config = dict(
    model='sound classifier',
    dataset='acted Russian speech (Dusha)',
    win_length=512,
    targets=['emotion'],
    depths=[8],
    stem='single',
    widths=[384],
    init='kaiming_normal',
    beta2=0.99,
    lr=0.0025,
    one_sided=False,
    grad_clip=5.0,
    batch_size=128,
    decay_fraction=0.4,
    weight_decay=0.06,
)
Rows from block 4, named by matrix and row number. Rows with one number belong to one channel. Each number is 200 + 40 x the weight over its row's rms, rounded and kept within 0 to 999. All counts start at 0. After the name is the row's rms in percent of the matrix's.
# filt: filter width-5 conv, dilation 16 (model.blocks.4.filt.weight, 384x384x5), inputs 338-363, a 5 kernel for each
# gate: gate width-5 conv, dilation 16 (model.blocks.4.gate.weight, 384x384x5), inputs 338-363, a 5 kernel for each
filt.35,101,226,274,134,156,203,128,251,151,258,142,199,208,190,218,207,160,231,164,174,212,221,226,149,162,236,142,231,213,279,240,212,111,222,245,189,187,278,204,194,203,244,193,235,214,253,199,208,211,199,253,216,163,175,264,255,243,234,212,250,177,242,181,208,186,222,199,202,229,183,270,220,171,185,155,96,213,173,219,245,173,255,225,269,198,157,233,198,226,226,210,134,234,203,186,132,192,232,260,210,208,168,227,240,291,263,148,141,220,209,206,228,173,190,184,117,185,192,212,214,133,193,221,244,203,100,193,152,149,252,238
gate.35,101,214,198,130,125,218,183,253,176,137,254,202,132,243,221,184,206,197,169,251,127,204,218,185,256,223,137,214,172,217,126,240,118,246,165,180,211,198,226,207,228,211,150,256,122,225,212,165,226,292,129,139,236,217,225,191,132,232,201,204,213,208,238,214,182,243,133,246,227,191,243,133,214,231,172,221,181,193,165,274,222,226,194,228,179,180,258,224,240,193,156,217,224,210,218,209,216,155,148,173,199,151,205,197,184,165,207,227,197,197,237,241,232,135,193,179,214,156,227,179,198,147,263,196,255,130,144,209,92,239,112
filt.36,102,179,252,151,253,219,171,221,245,168,231,229,123,312,169,220,223,212,171,183,228,203,217,147,257,225,137,278,230,271,117,175,125,176,176,179,207,158,259,257,179,157,208,256,180,187,138,160,233,193,199,195,209,223,219,137,191,217,146,158,208,218,223,176,188,192,148,140,148,172,196,231,162,222,145,238,198,182,180,206,250,197,232,187,200,189,176,217,208,235,198,190,217,205,203,221,227,158,150,173,199,149,237,186,249,113,182,176,251,206,279,218,158,179,207,161,277,257,255,159,218,175,222,226,158,204,165,209,205,219,188
gate.36,104,170,154,175,176,266,294,249,185,185,140,200,229,155,143,246,249,177,264,181,214,238,128,160,134,212,185,166,159,224,246,128,193,165,203,57,220,178,196,200,165,148,212,227,268,212,214,217,207,175,189,202,205,147,194,165,209,201,246,209,176,130,201,194,147,187,118,189,193,160,225,169,181,249,203,186,236,185,227,158,243,232,242,151,199,177,201,157,170,131,169,141,228,197,247,154,233,161,185,271,214,189,124,164,258,184,127,217,210,249,193,264,172,157,155,219,273,211,114,223,235,126,231,222,154,178,257,161,335,243,270
filt.37,099,240,199,238,202,160,172,216,309,121,191,187,132,100,182,145,224,210,231,188,193,190,217,139,213,219,141,158,202,214,243,213,179,185,235,196,195,208,243,213,258,228,289,172,202,256,130,174,227,206,200,233,182,156,135,227,173,175,187,143,241,205,241,150,234,175,162,121,193,241,245,267,215,200,176,197,264,221,276,196,157,246,152,191,213,105,152,154,162,258,180,159,164,205,168,208,205,201,154,226,165,148,179,196,231,271,228,220,239,146,161,188,165,144,231,196,228,209,211,262,228,265,247,241,202,256,178,153,219,210,262
gate.37,096,202,281,177,135,282,171,163,210,215,220,208,188,252,230,222,275,214,167,262,192,185,207,214,217,144,260,298,193,132,207,197,196,130,243,195,205,226,206,193,197,187,179,172,210,157,204,128,206,192,251,275,200,203,213,141,231,250,249,220,230,185,182,160,201,234,240,213,211,200,216,205,154,226,214,248,189,205,157,253,235,208,209,187,165,211,190,255,200,220,150,187,120,252,175,202,192,199,115,230,202,209,159,245,227,209,186,190,257,184,189,241,209,220,204,182,279,284,216,212,188,218,228,128,211,187,170,159,215,201,216
filt.38,100,210,189,220,192,239,172,250,197,185,168,179,212,214,139,234,211,210,159,196,238,134,137,274,256,110,82,177,219,209,162,165,282,248,244,205,162,220,222,205,122,166,175,226,208,216,210,211,201,255,181,159,205,186,230,157,219,210,205,161,201,226,144,272,204,246,168,237,253,188,185,153,243,225,168,193,133,180,223,224,250,240,194,269,231,213,173,250,156,216,223,167,152,187,198,222,204,215,230,170,185,136,195,249,243,164,127,222,236,178,226,203,166,183,222,239,173,207,205,196,217,155,194,167,239,144,188,234,202,178,117
gate.38,098,230,209,202,246,216,169,201,194,162,185,305,237,267,210,247,258,185,259,199,164,206,223,232,222,272,121,204,245,177,216,165,189,223,178,153,200,246,273,326,274,233,281,153,221,173,207,184,231,206,214,167,168,164,244,171,250,208,173,198,244,194,233,244,80,145,154,238,231,135,197,310,183,156,203,217,252,233,171,221,199,143,135,166,200,224,211,207,197,221,200,229,155,152,220,183,138,201,267,119,216,225,133,218,181,262,166,182,212,225,125,192,198,217,176,173,209,213,167,242,145,176,265,136,165,229,257,236,205,193,267
filt.39,097,134,203,136,139,182,120,234,242,129,174,193,140,218,211,172,240,205,261,174,202,160,222,219,194,182,207,233,247,205,163,192,274,153,260,181,178,244,203,248,210,253,172,222,99,252,227,158,263,173,220,242,195,196,158,195,187,244,257,230,233,175,167,167,201,257,211,196,144,159,143,221,169,190,185,95,207,157,184,148,112,187,227,247,195,209,192,257,230,249,248,193,130,236,144,154,234,254,250,206,195,206,265,149,232,262,171,221,222,127,304,273,206,229,237,193,194,293,174,150,177,114,183,161,177,166,89,224,153,92,225
gate.39,097,205,169,194,178,182,155,120,132,118,245,290,250,151,257,224,284,123,233,111,225,235,136,244,143,206,161,173,190,199,180,209,223,190,185,157,247,196,180,238,136,79,183,227,231,191,91,230,230,194,169,192,200,189,195,227,222,193,182,232,182,187,214,227,195,164,221,285,139,217,178,130,215,239,244,195,177,196,219,215,204,102,195,233,232,269,244,195,228,253,215,163,132,215,152,183,204,213,219,211,140,168,247,223,204,206,155,161,195,167,190,147,190,159,195,199,286,137,193,316,192,194,213,261,164,173,196,236,63,269,194
filt.40,102,218,175,182,235,266,193,203,127,271,163,171,214,210,203,250,167,206,207,193,149,162,185,165,157,241,193,212,216,213,152,189,212,144,180,224,179,219,234,198,216,169,249,194,203,141,260,147,151,226,281,197,272,189,146,200,193,164,162,252,222,222,147,211,223,184,182,239,63,162,177,210,120,206,215,215,248,182,243,206,237,215,245,133,221,198,150,185,202,212,173,201,219,220,280,222,196,254,165,165,167,187,314,223,241,252,168,230,213,225,198,198,208,256,207,139,210,276,165,169,131,130,182,248,208,234,233,157,224,228,202
gate.40,106,158,281,186,258,231,191,160,212,211,198,120,239,222,206,191,157,205,226,231,240,193,274,207,144,216,174,193,122,192,209,200,190,245,159,203,161,224,223,204,166,205,200,131,171,218,244,183,238,234,241,220,132,176,191,181,176,270,254,172,229,213,170,174,206,251,207,223,167,267,192,272,170,196,129,220,134,256,161,185,199,155,233,160,244,159,221,225,157,192,177,266,158,217,249,216,135,221,173,209,224,224,204,227,165,192,249,132,145,168,191,196,214,275,142,179,264,236,243,179,246,196,220,248,242,261,233,197,221,258,263
filt.41,098,254,186,225,235,207,185,222,204,224,218,197,204,253,221,146,180,151,144,172,185,162,160,155,160,196,170,194,256,159,147,165,211,206,137,244,107,201,134,212,139,273,221,213,231,267,147,273,218,108,204,255,194,194,174,172,195,213,174,185,220,216,168,278,188,269,134,275,260,217,243,165,123,244,241,287,165,200,165,213,219,182,216,170,195,226,126,222,195,173,156,188,271,200,226,272,193,181,165,196,204,194,241,250,195,129,194,173,213,173,106,294,195,180,189,211,178,188,212,155,250,286,267,201,154,163,94,183,284,146,228
gate.41,099,195,141,158,165,233,170,173,182,146,210,278,225,176,302,154,187,130,240,238,244,209,178,246,147,239,148,216,260,135,224,243,235,165,175,133,169,178,212,249,197,141,221,296,190,184,176,200,228,207,165,198,230,226,208,233,203,163,202,243,76,160,207,209,211,208,156,171,162,210,191,253,190,201,270,190,200,185,152,185,185,268,215,200,187,255,174,210,132,224,164,238,179,236,176,234,201,190,187,206,160,194,246,190,161,276,167,240,195,189,208,220,202,236,193,245,139,199,182,215,221,229,153,260,224,246,223,181,200,158,161
filt.42,102,245,231,204,184,281,203,232,146,229,153,223,158,164,164,259,215,207,294,204,209,179,180,148,133,191,198,235,190,228,142,142,233,210,174,217,151,276,310,220,241,125,218,129,199,221,183,148,239,230,181,236,265,147,168,183,217,187,178,193,178,168,220,220,134,221,263,277,201,315,240,218,183,203,174,233,211,179,174,201,186,193,157,215,113,155,152,207,208,230,187,162,260,190,187,224,153,162,173,164,201,169,165,193,177,224,187,187,249,177,214,151,212,259,225,276,262,97,302,108,170,172,182,229,247,144,218,259,220,255,221
gate.42,103,229,282,289,131,141,195,186,186,234,215,218,131,138,227,230,179,260,191,234,150,230,211,233,244,226,203,143,172,198,183,176,244,192,249,207,143,229,205,191,218,228,219,234,165,203,203,224,164,175,270,179,221,206,179,204,227,291,142,247,202,144,278,175,145,182,199,288,230,226,198,192,164,202,231,181,203,189,170,216,157,208,185,204,196,264,141,244,175,170,214,245,238,293,171,178,175,190,134,235,188,225,202,143,196,118,218,300,252,222,151,222,178,173,155,241,250,245,125,188,211,138,260,210,235,212,185,210,250,207,225
filt.43,102,182,183,170,185,206,235,188,203,185,173,209,236,182,243,181,243,238,213,166,246,229,198,214,229,246,172,152,223,168,271,147,177,146,182,195,144,183,156,279,239,178,146,133,160,204,139,221,182,193,238,231,227,218,193,236,253,205,210,271,210,164,191,198,196,168,245,260,199,170,160,169,205,95,261,170,184,171,141,185,231,171,188,244,200,200,246,192,280,209,209,319,204,179,236,205,212,160,259,144,189,164,159,146,206,186,205,138,209,209,223,180,181,231,254,235,240,203,225,106,123,150,239,226,285,172,231,123,151,219,261
gate.43,104,239,225,241,239,233,208,196,224,233,196,204,214,236,186,239,159,204,241,144,218,144,184,154,157,251,265,173,207,128,216,189,232,244,184,175,202,176,172,250,172,233,112,225,209,219,199,213,200,256,163,163,68,179,237,157,192,231,163,144,233,259,226,181,166,207,203,174,200,133,191,196,280,213,218,194,206,188,256,208,149,163,175,256,159,197,192,177,118,222,186,261,151,199,177,158,163,199,314,193,208,151,144,221,242,172,168,217,212,209,181,151,176,255,198,188,191,109,196,197,189,206,201,198,247,208,171,225,212,225,221
filt.44,103,263,245,243,183,217,124,200,192,209,177,204,186,204,206,193,172,208,251,108,229,208,232,127,184,167,201,147,205,206,127,160,216,166,159,167,176,251,221,190,241,171,208,206,207,186,113,273,149,257,218,171,243,200,202,149,214,208,231,169,269,232,236,207,196,218,203,234,169,163,214,166,221,178,223,263,225,256,235,206,196,210,185,205,159,234,217,156,175,236,189,181,206,259,190,239,238,113,180,236,198,224,197,222,207,210,181,185,176,218,191,278,252,243,214,180,224,153,152,135,198,186,161,206,217,286,204,183,183,224,226
gate.44,097,237,205,194,245,205,290,180,200,215,215,305,166,208,241,243,285,112,229,179,255,191,234,201,154,130,268,225,208,245,182,257,222,252,160,160,220,128,137,163,229,266,227,281,185,228,137,143,94,155,117,213,183,180,194,204,156,256,122,164,195,170,181,250,178,260,221,177,106,259,166,165,215,183,221,175,219,295,173,137,290,201,198,227,239,176,209,216,197,167,201,199,244,198,160,146,182,123,241,194,179,202,167,214,218,195,201,180,280,115,248,207,256,212,185,174,213,211,201,175,252,179,158,194,188,262,154,212,181,188,105
filt.45,098,216,181,226,194,194,208,198,207,209,199,230,86,161,319,194,170,210,215,162,246,152,242,212,196,208,188,211,176,218,195,235,218,215,212,204,184,225,268,155,181,205,162,275,223,218,271,114,144,190,227,153,180,165,180,234,237,226,116,245,115,233,191,162,176,159,214,138,232,173,212,193,208,156,220,235,203,199,240,239,245,209,279,130,176,182,230,183,215,201,185,203,167,182,216,175,190,185,199,294,176,191,212,216,217,182,206,210,234,184,207,239,203,212,163,147,171,132,223,201,119,174,264,225,204,180,240,228,143,139,239
gate.45,099,210,214,193,248,193,199,175,249,191,193,204,173,204,160,236,207,177,260,189,162,226,128,176,202,211,169,247,244,143,237,177,224,179,221,231,216,162,210,245,203,209,163,313,158,231,147,165,226,140,168,225,264,250,207,176,190,151,157,224,167,230,184,230,225,227,232,168,179,250,170,196,255,197,189,183,179,237,220,288,220,163,166,189,206,141,139,208,206,220,261,196,181,226,186,262,246,173,214,209,176,195,157,216,184,170,234,196,219,204,172,240,142,250,218,145,181,172,192,204,245,194,212,240,200,224,190,264,214,125,207
filt.46,101,218,239,267,116,198,280,202,207,188,153,194,166,192,284,130,264,205,203,217,208,255,200,186,186,187,209,177,233,98,147,126,196,268,210,134,245,136,254,204,158,99,250,149,219,227,239,224,226,171,224,253,208,206,198,184,182,202,222,219,208,213,134,167,167,230,137,232,218,304,242,240,159,232,169,246,246,190,222,207,192,212,159,171,106,116,156,211,190,145,190,228,189,177,181,159,203,176,156,186,219,178,148,230,236,184,188,247,234,199,139,262,178,201,252,189,152,229,227,266,208,229,220,262,172,229,186,186,194,179,247
gate.46,097,124,152,204,219,176,163,229,268,209,258,233,195,180,158,222,126,198,153,225,237,251,103,180,207,237,152,223,264,241,184,149,268,258,97,230,172,230,226,251,183,164,241,235,160,126,68,150,265,216,189,255,204,159,209,280,152,264,107,223,282,157,222,209,238,193,220,171,259,102,217,176,199,132,206,209,215,170,209,189,203,223,234,254,261,183,228,188,175,280,206,257,184,203,152,241,256,246,223,264,145,138,185,232,241,209,183,243,172,177,212,108,219,136,128,265,147,171,352,158,205,231,242,233,113,163,151,219,240,226,225
filt.47,100,163,270,148,123,203,195,337,277,165,176,212,298,248,182,207,251,238,218,187,228,232,200,157,171,193,184,143,247,273,209,133,155,171,112,264,246,229,190,180,242,239,227,120,198,229,218,270,182,176,170,165,188,204,198,165,157,199,189,205,155,139,181,198,239,162,130,195,195,165,225,191,254,121,189,227,219,212,225,229,180,243,165,152,148,184,236,262,164,212,230,208,156,167,225,255,229,236,294,230,200,250,229,223,215,150,191,159,238,171,251,168,272,168,209,189,247,192,215,213,200,223,207,172,216,232,204,228,255,212,161
gate.47,099,170,237,160,247,158,209,152,276,226,247,268,220,174,188,238,257,249,208,248,265,224,214,204,143,161,190,164,255,181,167,172,227,151,262,195,138,180,222,205,201,234,201,164,157,267,187,212,206,178,161,223,190,151,221,237,170,136,188,192,162,197,253,191,214,124,187,189,291,251,215,157,214,129,209,76,260,189,251,204,177,187,213,184,257,199,105,234,194,217,192,225,191,178,227,177,169,173,124,204,180,234,180,176,209,121,148,228,168,226,210,293,208,224,122,231,209,252,251,201,152,169,140,144,236,184,226,210,179,178,221
filt.48,101,228,154,158,170,249,136,190,231,208,156,183,176,202,249,187,229,198,265,153,156,149,172,187,226,225,296,131,241,214,237,191,193,180,256,258,271,232,203,159,215,157,145,204,164,242,266,265,179,250,297,172,176,176,224,220,169,180,247,180,117,137,162,208,186,211,168,199,230,262,233,250,171,156,146,244,214,208,247,174,168,146,134,238,246,213,219,152,182,233,252,219,180,224,269,224,257,218,299,205,190,212,288,261,235,228,182,245,225,159,152,125,285,231,209,243,206,131,222,151,218,259,161,229,245,294,167,209,168,201,187
gate.48,099,126,140,200,240,136,223,218,215,223,212,236,159,159,148,185,162,195,219,260,203,144,235,115,167,181,202,270,209,231,200,232,277,170,222,261,88,138,221,174,240,182,151,220,224,181,226,193,203,187,211,174,202,155,245,208,210,185,240,143,216,221,226,158,191,204,187,196,212,248,280,226,170,204,223,187,216,198,198,191,131,228,211,204,229,237,225,185,166,134,234,216,205,238,211,219,261,260,149,244,124,230,190,129,197,192,145,211,168,224,203,243,221,184,120,164,215,221,141,124,139,261,253,200,193,160,181,290,184,145,211
filt.49,096,242,172,167,141,177,224,198,170,193,207,232,258,105,182,245,251,154,147,214,241,252,159,272,168,259,217,199,190,208,296,190,195,183,121,234,268,220,189,163,233,212,157,158,299,150,267,189,184,203,134,189,156,184,159,190,204,159,229,148,246,226,209,203,183,227,224,212,154,227,248,232,144,194,190,161,202,156,216,223,176,195,251,178,241,163,146,158,261,200,177,236,157,173,192,239,272,176,185,164,193,229,139,123,168,235,230,277,226,206,188,176,179,164,151,199,123,232,266,247,188,210,176,173,200,181,191,145,202,180,219
gate.49,099,152,136,217,148,147,215,157,181,189,193,250,181,213,217,172,242,203,200,170,150,296,170,153,203,200,234,195,161,298,212,170,287,171,244,174,232,158,216,197,176,185,157,203,202,199,200,214,226,240,190,121,225,166,198,182,243,222,234,258,242,225,139,142,233,192,162,151,224,215,253,156,148,176,233,206,198,187,168,233,169,206,261,231,200,250,161,197,85,189,143,227,223,153,233,212,185,108,113,163,179,158,116,238,172,204,187,205,160,181,160,182,195,228,185,113,206,178,154,152,204,87,153,207,161,150,153,181,205,177,178
filt.50,102,214,215,228,166,143,198,162,208,248,204,115,217,144,186,237,223,178,239,225,171,172,159,225,271,150,165,196,185,136,221,164,135,226,161,223,228,243,239,181,260,201,177,288,140,154,160,165,192,180,234,264,240,194,158,214,266,129,188,211,159,241,177,212,197,162,255,200,285,198,192,172,177,137,137,289,199,162,249,225,135,212,196,186,212,257,146,189,201,210,172,183,224,230,222,244,200,215,143,204,193,217,226,157,170,232,184,255,187,216,125,210,126,213,254,210,233,169,202,197,162,234,170,268,103,209,107,199,211,220,245
gate.50,103,215,170,205,158,180,219,221,179,197,221,157,153,147,272,198,267,227,163,176,165,160,164,280,192,175,231,182,176,227,206,207,202,250,208,70,161,240,133,251,146,160,180,202,198,220,243,176,161,223,269,184,183,184,234,188,267,225,241,172,163,226,124,179,217,127,177,215,190,158,272,194,234,193,224,256,198,193,240,177,178,266,170,171,148,173,214,240,142,201,252,222,161,216,209,201,225,251,231,180,161,273,223,150,197,186,141,267,220,163,236,226,154,228,150,244,262,241,175,252,98,205,202,205,204,175,188,239,262,185,209
filt.51,100,171,246,253,229,191,216,243,146,175,289,142,260,180,177,165,227,174,222,277,210,241,204,152,201,244,127,181,196,189,274,269,195,221,184,202,193,154,247,162,218,315,173,153,135,170,160,280,180,167,189,296,199,206,201,164,195,228,222,197,202,223,189,215,240,207,262,215,214,119,193,164,160,191,222,175,226,164,200,244,184,264,122,244,139,195,133,206,202,269,167,159,210,252,195,233,224,183,176,150,140,166,155,160,253,159,192,127,289,260,193,208,241,203,147,209,190,169,208,278,162,161,211,199,223,220,157,198,146,241,224
gate.51,101,169,241,270,168,210,216,122,178,219,183,215,174,184,226,234,241,209,215,145,301,273,103,217,279,271,150,202,217,251,254,203,252,140,189,255,211,193,232,199,257,174,180,273,220,275,181,178,223,200,212,238,238,281,237,220,214,172,260,159,200,166,140,95,210,152,147,166,208,181,180,187,155,176,230,222,212,216,230,135,212,181,234,256,224,210,197,164,246,231,151,88,179,161,176,172,181,191,219,319,213,176,218,195,255,151,256,169,215,186,224,190,169,200,206,199,207,324,207,250,146,147,132,198,235,231,201,207,148,198,224
filt.52,098,236,183,207,171,185,236,211,254,184,201,214,270,241,300,261,207,237,196,156,263,139,216,201,195,185,198,94,182,181,271,128,173,190,276,134,207,242,161,192,187,161,212,226,233,216,149,226,200,197,198,181,181,219,227,226,204,189,210,304,214,173,178,217,139,196,248,130,180,200,181,169,143,217,199,190,180,215,230,208,197,176,170,239,191,196,128,153,152,195,144,138,172,216,122,218,155,212,183,229,221,141,207,236,158,222,178,285,139,160,179,173,204,162,153,228,191,217,139,122,199,194,225,249,222,202,130,208,271,268,162
gate.52,097,206,135,216,111,173,173,202,198,240,195,233,163,168,222,181,152,147,207,201,187,192,200,186,224,199,235,239,222,179,198,163,219,184,281,146,251,241,224,203,190,235,184,178,219,161,162,121,209,161,227,195,174,214,256,162,168,196,205,164,238,191,229,153,227,186,230,231,226,195,147,204,249,149,204,287,188,139,275,198,200,252,196,161,150,214,219,258,201,180,211,198,168,194,227,291,139,262,199,113,202,183,193,212,201,186,211,217,158,132,199,204,229,214,176,200,130,170,221,191,282,156,174,191,200,231,230,176,261,191,239
filt.53,097,239,157,189,313,175,169,174,248,149,164,161,194,239,206,193,244,213,152,164,237,220,212,187,226,268,165,207,264,243,274,228,219,215,192,139,219,167,166,250,142,308,233,137,227,174,224,242,225,150,239,280,118,172,219,178,187,149,182,203,233,212,142,140,173,151,165,289,154,149,134,159,241,94,254,262,270,174,220,159,324,195,192,224,185,225,242,173,221,204,241,166,221,212,221,229,173,278,257,183,206,254,171,236,193,220,228,163,163,175,224,202,232,261,189,236,143,140,157,179,197,168,204,282,179,231,248,144,187,219,182
gate.53,095,200,219,185,177,240,165,137,159,143,210,232,231,204,180,270,158,135,212,190,186,201,242,192,161,243,169,162,127,212,241,178,261,174,139,170,202,199,217,249,199,180,184,142,220,176,200,246,232,213,244,170,175,219,226,220,194,219,147,97,172,191,177,139,226,267,185,215,226,209,204,193,194,199,147,186,109,177,248,210,183,279,140,238,179,198,198,143,157,251,142,132,101,130,178,147,190,204,179,262,214,212,233,255,300,215,165,179,109,169,193,161,170,257,229,278,254,207,274,221,210,208,172,184,242,161,236,246,193,200,228
filt.54,099,236,209,185,194,130,166,207,179,184,230,160,187,151,202,178,196,208,200,271,256,239,146,171,192,266,225,247,125,169,240,199,147,191,254,163,214,225,197,199,217,247,209,241,217,204,214,234,252,178,164,202,170,219,152,202,225,134,169,176,181,196,211,200,190,191,201,247,230,179,196,232,210,179,154,213,276,256,151,190,211,126,245,219,165,151,238,134,240,257,90,227,123,153,173,208,338,160,290,152,226,224,235,141,229,237,224,192,169,174,273,240,199,201,213,203,73,307,191,204,198,176,170,227,206,219,167,274,104,181,167
gate.54,097,214,157,223,208,290,205,256,198,180,215,245,138,228,217,203,150,194,277,144,272,176,184,181,172,246,264,137,207,160,252,224,196,168,180,194,178,119,248,228,268,191,212,193,180,187,290,171,156,181,232,159,209,197,160,165,147,243,267,191,182,201,231,217,209,197,210,288,214,185,214,216,111,132,179,211,248,277,169,185,122,121,213,258,187,223,158,166,189,153,192,185,174,187,148,193,125,163,194,274,148,192,189,215,222,207,160,175,204,214,181,164,209,289,177,177,173,114,238,330,178,214,196,182,212,252,236,281,196,155,246
filt.55,100,133,206,165,190,219,200,233,241,249,251,202,217,245,203,269,184,203,188,136,268,224,216,205,175,231,190,202,278,170,177,143,247,179,189,165,199,190,189,146,228,213,199,232,165,149,186,198,265,206,249,165,197,163,235,205,178,203,167,105,227,213,85,171,197,230,199,209,256,191,248,244,191,195,139,213,144,159,135,232,185,171,215,196,126,223,221,205,307,224,216,247,206,197,217,160,171,271,139,194,202,245,194,160,198,191,214,265,196,189,133,149,224,243,258,171,180,179,130,138,149,201,180,263,194,175,232,188,131,163,221
gate.55,103,146,241,179,179,193,162,193,180,128,158,170,216,169,208,226,242,145,196,229,155,166,192,242,237,145,235,239,134,114,234,198,259,258,117,168,217,274,213,200,197,213,172,251,203,218,202,216,214,133,297,189,175,144,260,234,191,239,176,288,138,288,164,132,213,221,266,212,236,187,171,261,165,142,245,240,218,216,227,177,198,196,209,228,200,170,192,244,160,237,175,228,193,165,248,249,270,244,195,210,153,154,194,197,173,193,199,155,259,193,203,208,199,97,171,181,195,287,164,231,269,192,202,175,211,208,185,193,198,176,222
filt.56,101,191,232,235,256,251,183,173,192,148,179,187,195,214,215,151,222,193,176,230,222,199,147,234,209,195,210,154,250,214,196,206,174,279,161,244,207,147,228,147,144,165,166,144,228,202,130,246,187,227,179,208,239,88,209,276,215,212,212,179,163,179,192,168,213,188,211,246,200,213,135,214,134,207,213,255,171,219,205,239,166,144,214,171,189,217,256,182,225,190,150,133,189,208,260,281,180,197,181,220,272,167,221,281,222,179,198,289,212,229,205,217,93,117,145,158,285,215,191,184,172,144,211,207,230,183,220,201,230,259,223
gate.56,107,173,236,167,200,180,216,208,207,204,198,251,185,238,230,186,131,125,196,160,138,253,176,175,264,228,157,227,212,232,239,220,199,165,238,230,232,136,231,206,216,147,283,208,178,184,219,265,210,182,166,211,252,177,162,268,227,272,181,167,219,175,154,152,220,163,138,219,186,225,163,172,188,208,187,161,141,164,151,176,168,196,163,153,232,232,163,251,215,209,296,222,276,236,216,225,243,159,223,233,193,196,252,185,205,225,191,190,266,252,233,208,242,174,209,238,217,188,175,248,286,178,197,247,152,156,145,213,196,133,259
filt.57,097,209,266,220,263,175,180,209,205,197,211,228,191,174,180,188,291,232,206,117,185,159,130,231,242,214,211,231,184,202,282,166,246,155,217,160,213,195,154,252,189,203,178,218,207,183,207,198,237,196,262,214,166,234,114,184,170,173,264,171,209,255,236,179,304,154,174,150,159,175,224,185,145,261,247,268,173,197,205,237,142,213,277,240,163,196,212,221,214,239,167,260,167,92,226,218,163,254,200,243,165,232,151,233,274,140,177,221,223,169,249,264,188,171,189,142,299,285,201,175,185,174,182,184,177,133,180,228,151,238,271
gate.57,099,173,173,232,205,177,185,248,242,198,222,127,194,164,225,201,235,194,216,200,275,202,248,266,207,233,243,218,232,177,199,208,220,278,205,135,227,255,202,254,241,204,357,162,280,207,152,215,169,211,187,207,220,179,140,206,201,191,185,144,211,240,214,166,208,175,262,217,236,192,128,156,206,171,261,195,193,204,222,215,213,249,220,274,277,133,163,159,253,232,162,113,213,203,199,167,208,184,223,189,190,141,161,203,186,244,167,246,225,223,168,193,169,205,207,253,222,149,212,171,190,205,209,229,192,200,189,106,288,126,174
filt.58,098,242,178,267,178,206,157,214,188,271,135,249,189,186,184,226,249,150,170,219,199,169,178,195,175,165,153,185,190,172,215,188,224,165,239,300,140,209,208,196,157,205,168,133,191,295,149,159,175,213,198,212,238,200,179,161,240,248,199,236,135,311,165,113,217,222,212,183,229,188,301,228,152,206,176,153,159,230,279,166,226,201,169,189,170,193,192,199,209,142,192,241,229,228,201,259,272,190,200,255,231,197,210,194,109,145,171,209,218,205,218,194,212,221,237,204,133,225,241,190,195,181,155,143,199,255,189,164,159,183,244
gate.58,104,185,280,226,251,175,205,161,272,241,133,297,224,183,166,133,214,198,206,186,246,206,208,197,213,293,262,186,127,228,160,211,184,162,267,197,125,197,208,206,264,223,134,202,200,196,167,215,137,205,230,149,178,229,187,168,231,139,229,173,174,246,196,229,184,185,149,176,239,223,158,245,219,236,192,267,262,165,253,192,191,211,220,201,226,278,303,155,155,210,198,223,231,167,183,240,141,217,208,178,192,219,259,204,230,236,197,131,225,162,152,235,216,239,261,212,158,208,181,202,231,204,171,186,219,196,182,202,179,183,255
filt.59,103,123,224,193,267,174,211,160,235,196,146,155,194,194,205,136,244,161,171,178,139,173,260,260,130,174,255,226,152,143,176,182,248,257,135,205,212,295,251,166,246,228,209,171,200,218,208,251,151,226,202,237,219,192,177,221,219,204,246,152,202,277,178,146,201,214,226,228,209,218,201,233,183,107,201,214,202,196,264,165,201,253,266,245,201,244,235,197,169,162,169,171,263,192,136,217,279,230,252,154,201,216,177,255,172,137,212,195,246,59,196,159,167,207,259,159,219,232,181,222,236,158,119,123,172,153,178,195,295,233,139
gate.59,101,191,170,251,183,199,213,185,232,169,236,216,229,78,180,161,263,169,200,201,196,141,213,223,106,146,221,178,243,116,199,179,163,242,180,247,262,226,257,228,169,262,219,209,243,257,229,178,191,190,159,198,230,220,175,238,189,208,190,234,209,238,251,226,238,173,284,169,171,284,246,265,121,179,168,224,232,147,284,211,193,202,184,236,156,161,169,228,240,215,239,154,292,180,199,236,239,174,202,238,106,165,141,122,212,205,184,263,144,154,222,164,211,218,235,177,262,174,224,111,217,224,210,180,236,143,205,232,172,116,214
filt.60,101,230,187,235,121,222,153,204,208,211,167,167,218,156,176,175,201,176,196,176,198,226,172,205,203,159,221,168,182,179,184,193,207,193,200,144,102,215,127,203,179,234,179,198,159,159,243,139,254,165,201,210,204,201,165,123,229,232,228,221,194,256,119,251,182,271,206,228,190,157,264,159,140,163,233,170,266,173,177,211,155,230,228,259,155,253,222,182,158,246,213,191,128,122,189,172,210,224,208,187,172,120,173,163,188,237,183,224,173,132,186,212,193,162,111,159,180,233,274,206,213,195,201,218,290,166,246,147,136,242,169
gate.60,104,189,193,232,265,189,173,195,246,179,169,284,178,220,192,239,192,240,190,159,223,238,239,242,238,190,204,219,199,185,169,223,276,209,201,208,185,135,179,214,182,254,138,180,216,196,214,207,108,226,264,142,199,197,204,174,162,175,236,121,218,213,202,236,147,243,151,259,184,238,237,117,192,193,203,174,229,198,273,198,227,212,172,193,157,226,183,254,171,235,201,230,258,214,173,185,188,248,257,163,239,192,104,315,183,113,247,214,169,168,192,144,210,181,269,193,122,205,141,181,216,170,289,177,112,227,209,143,195,233,187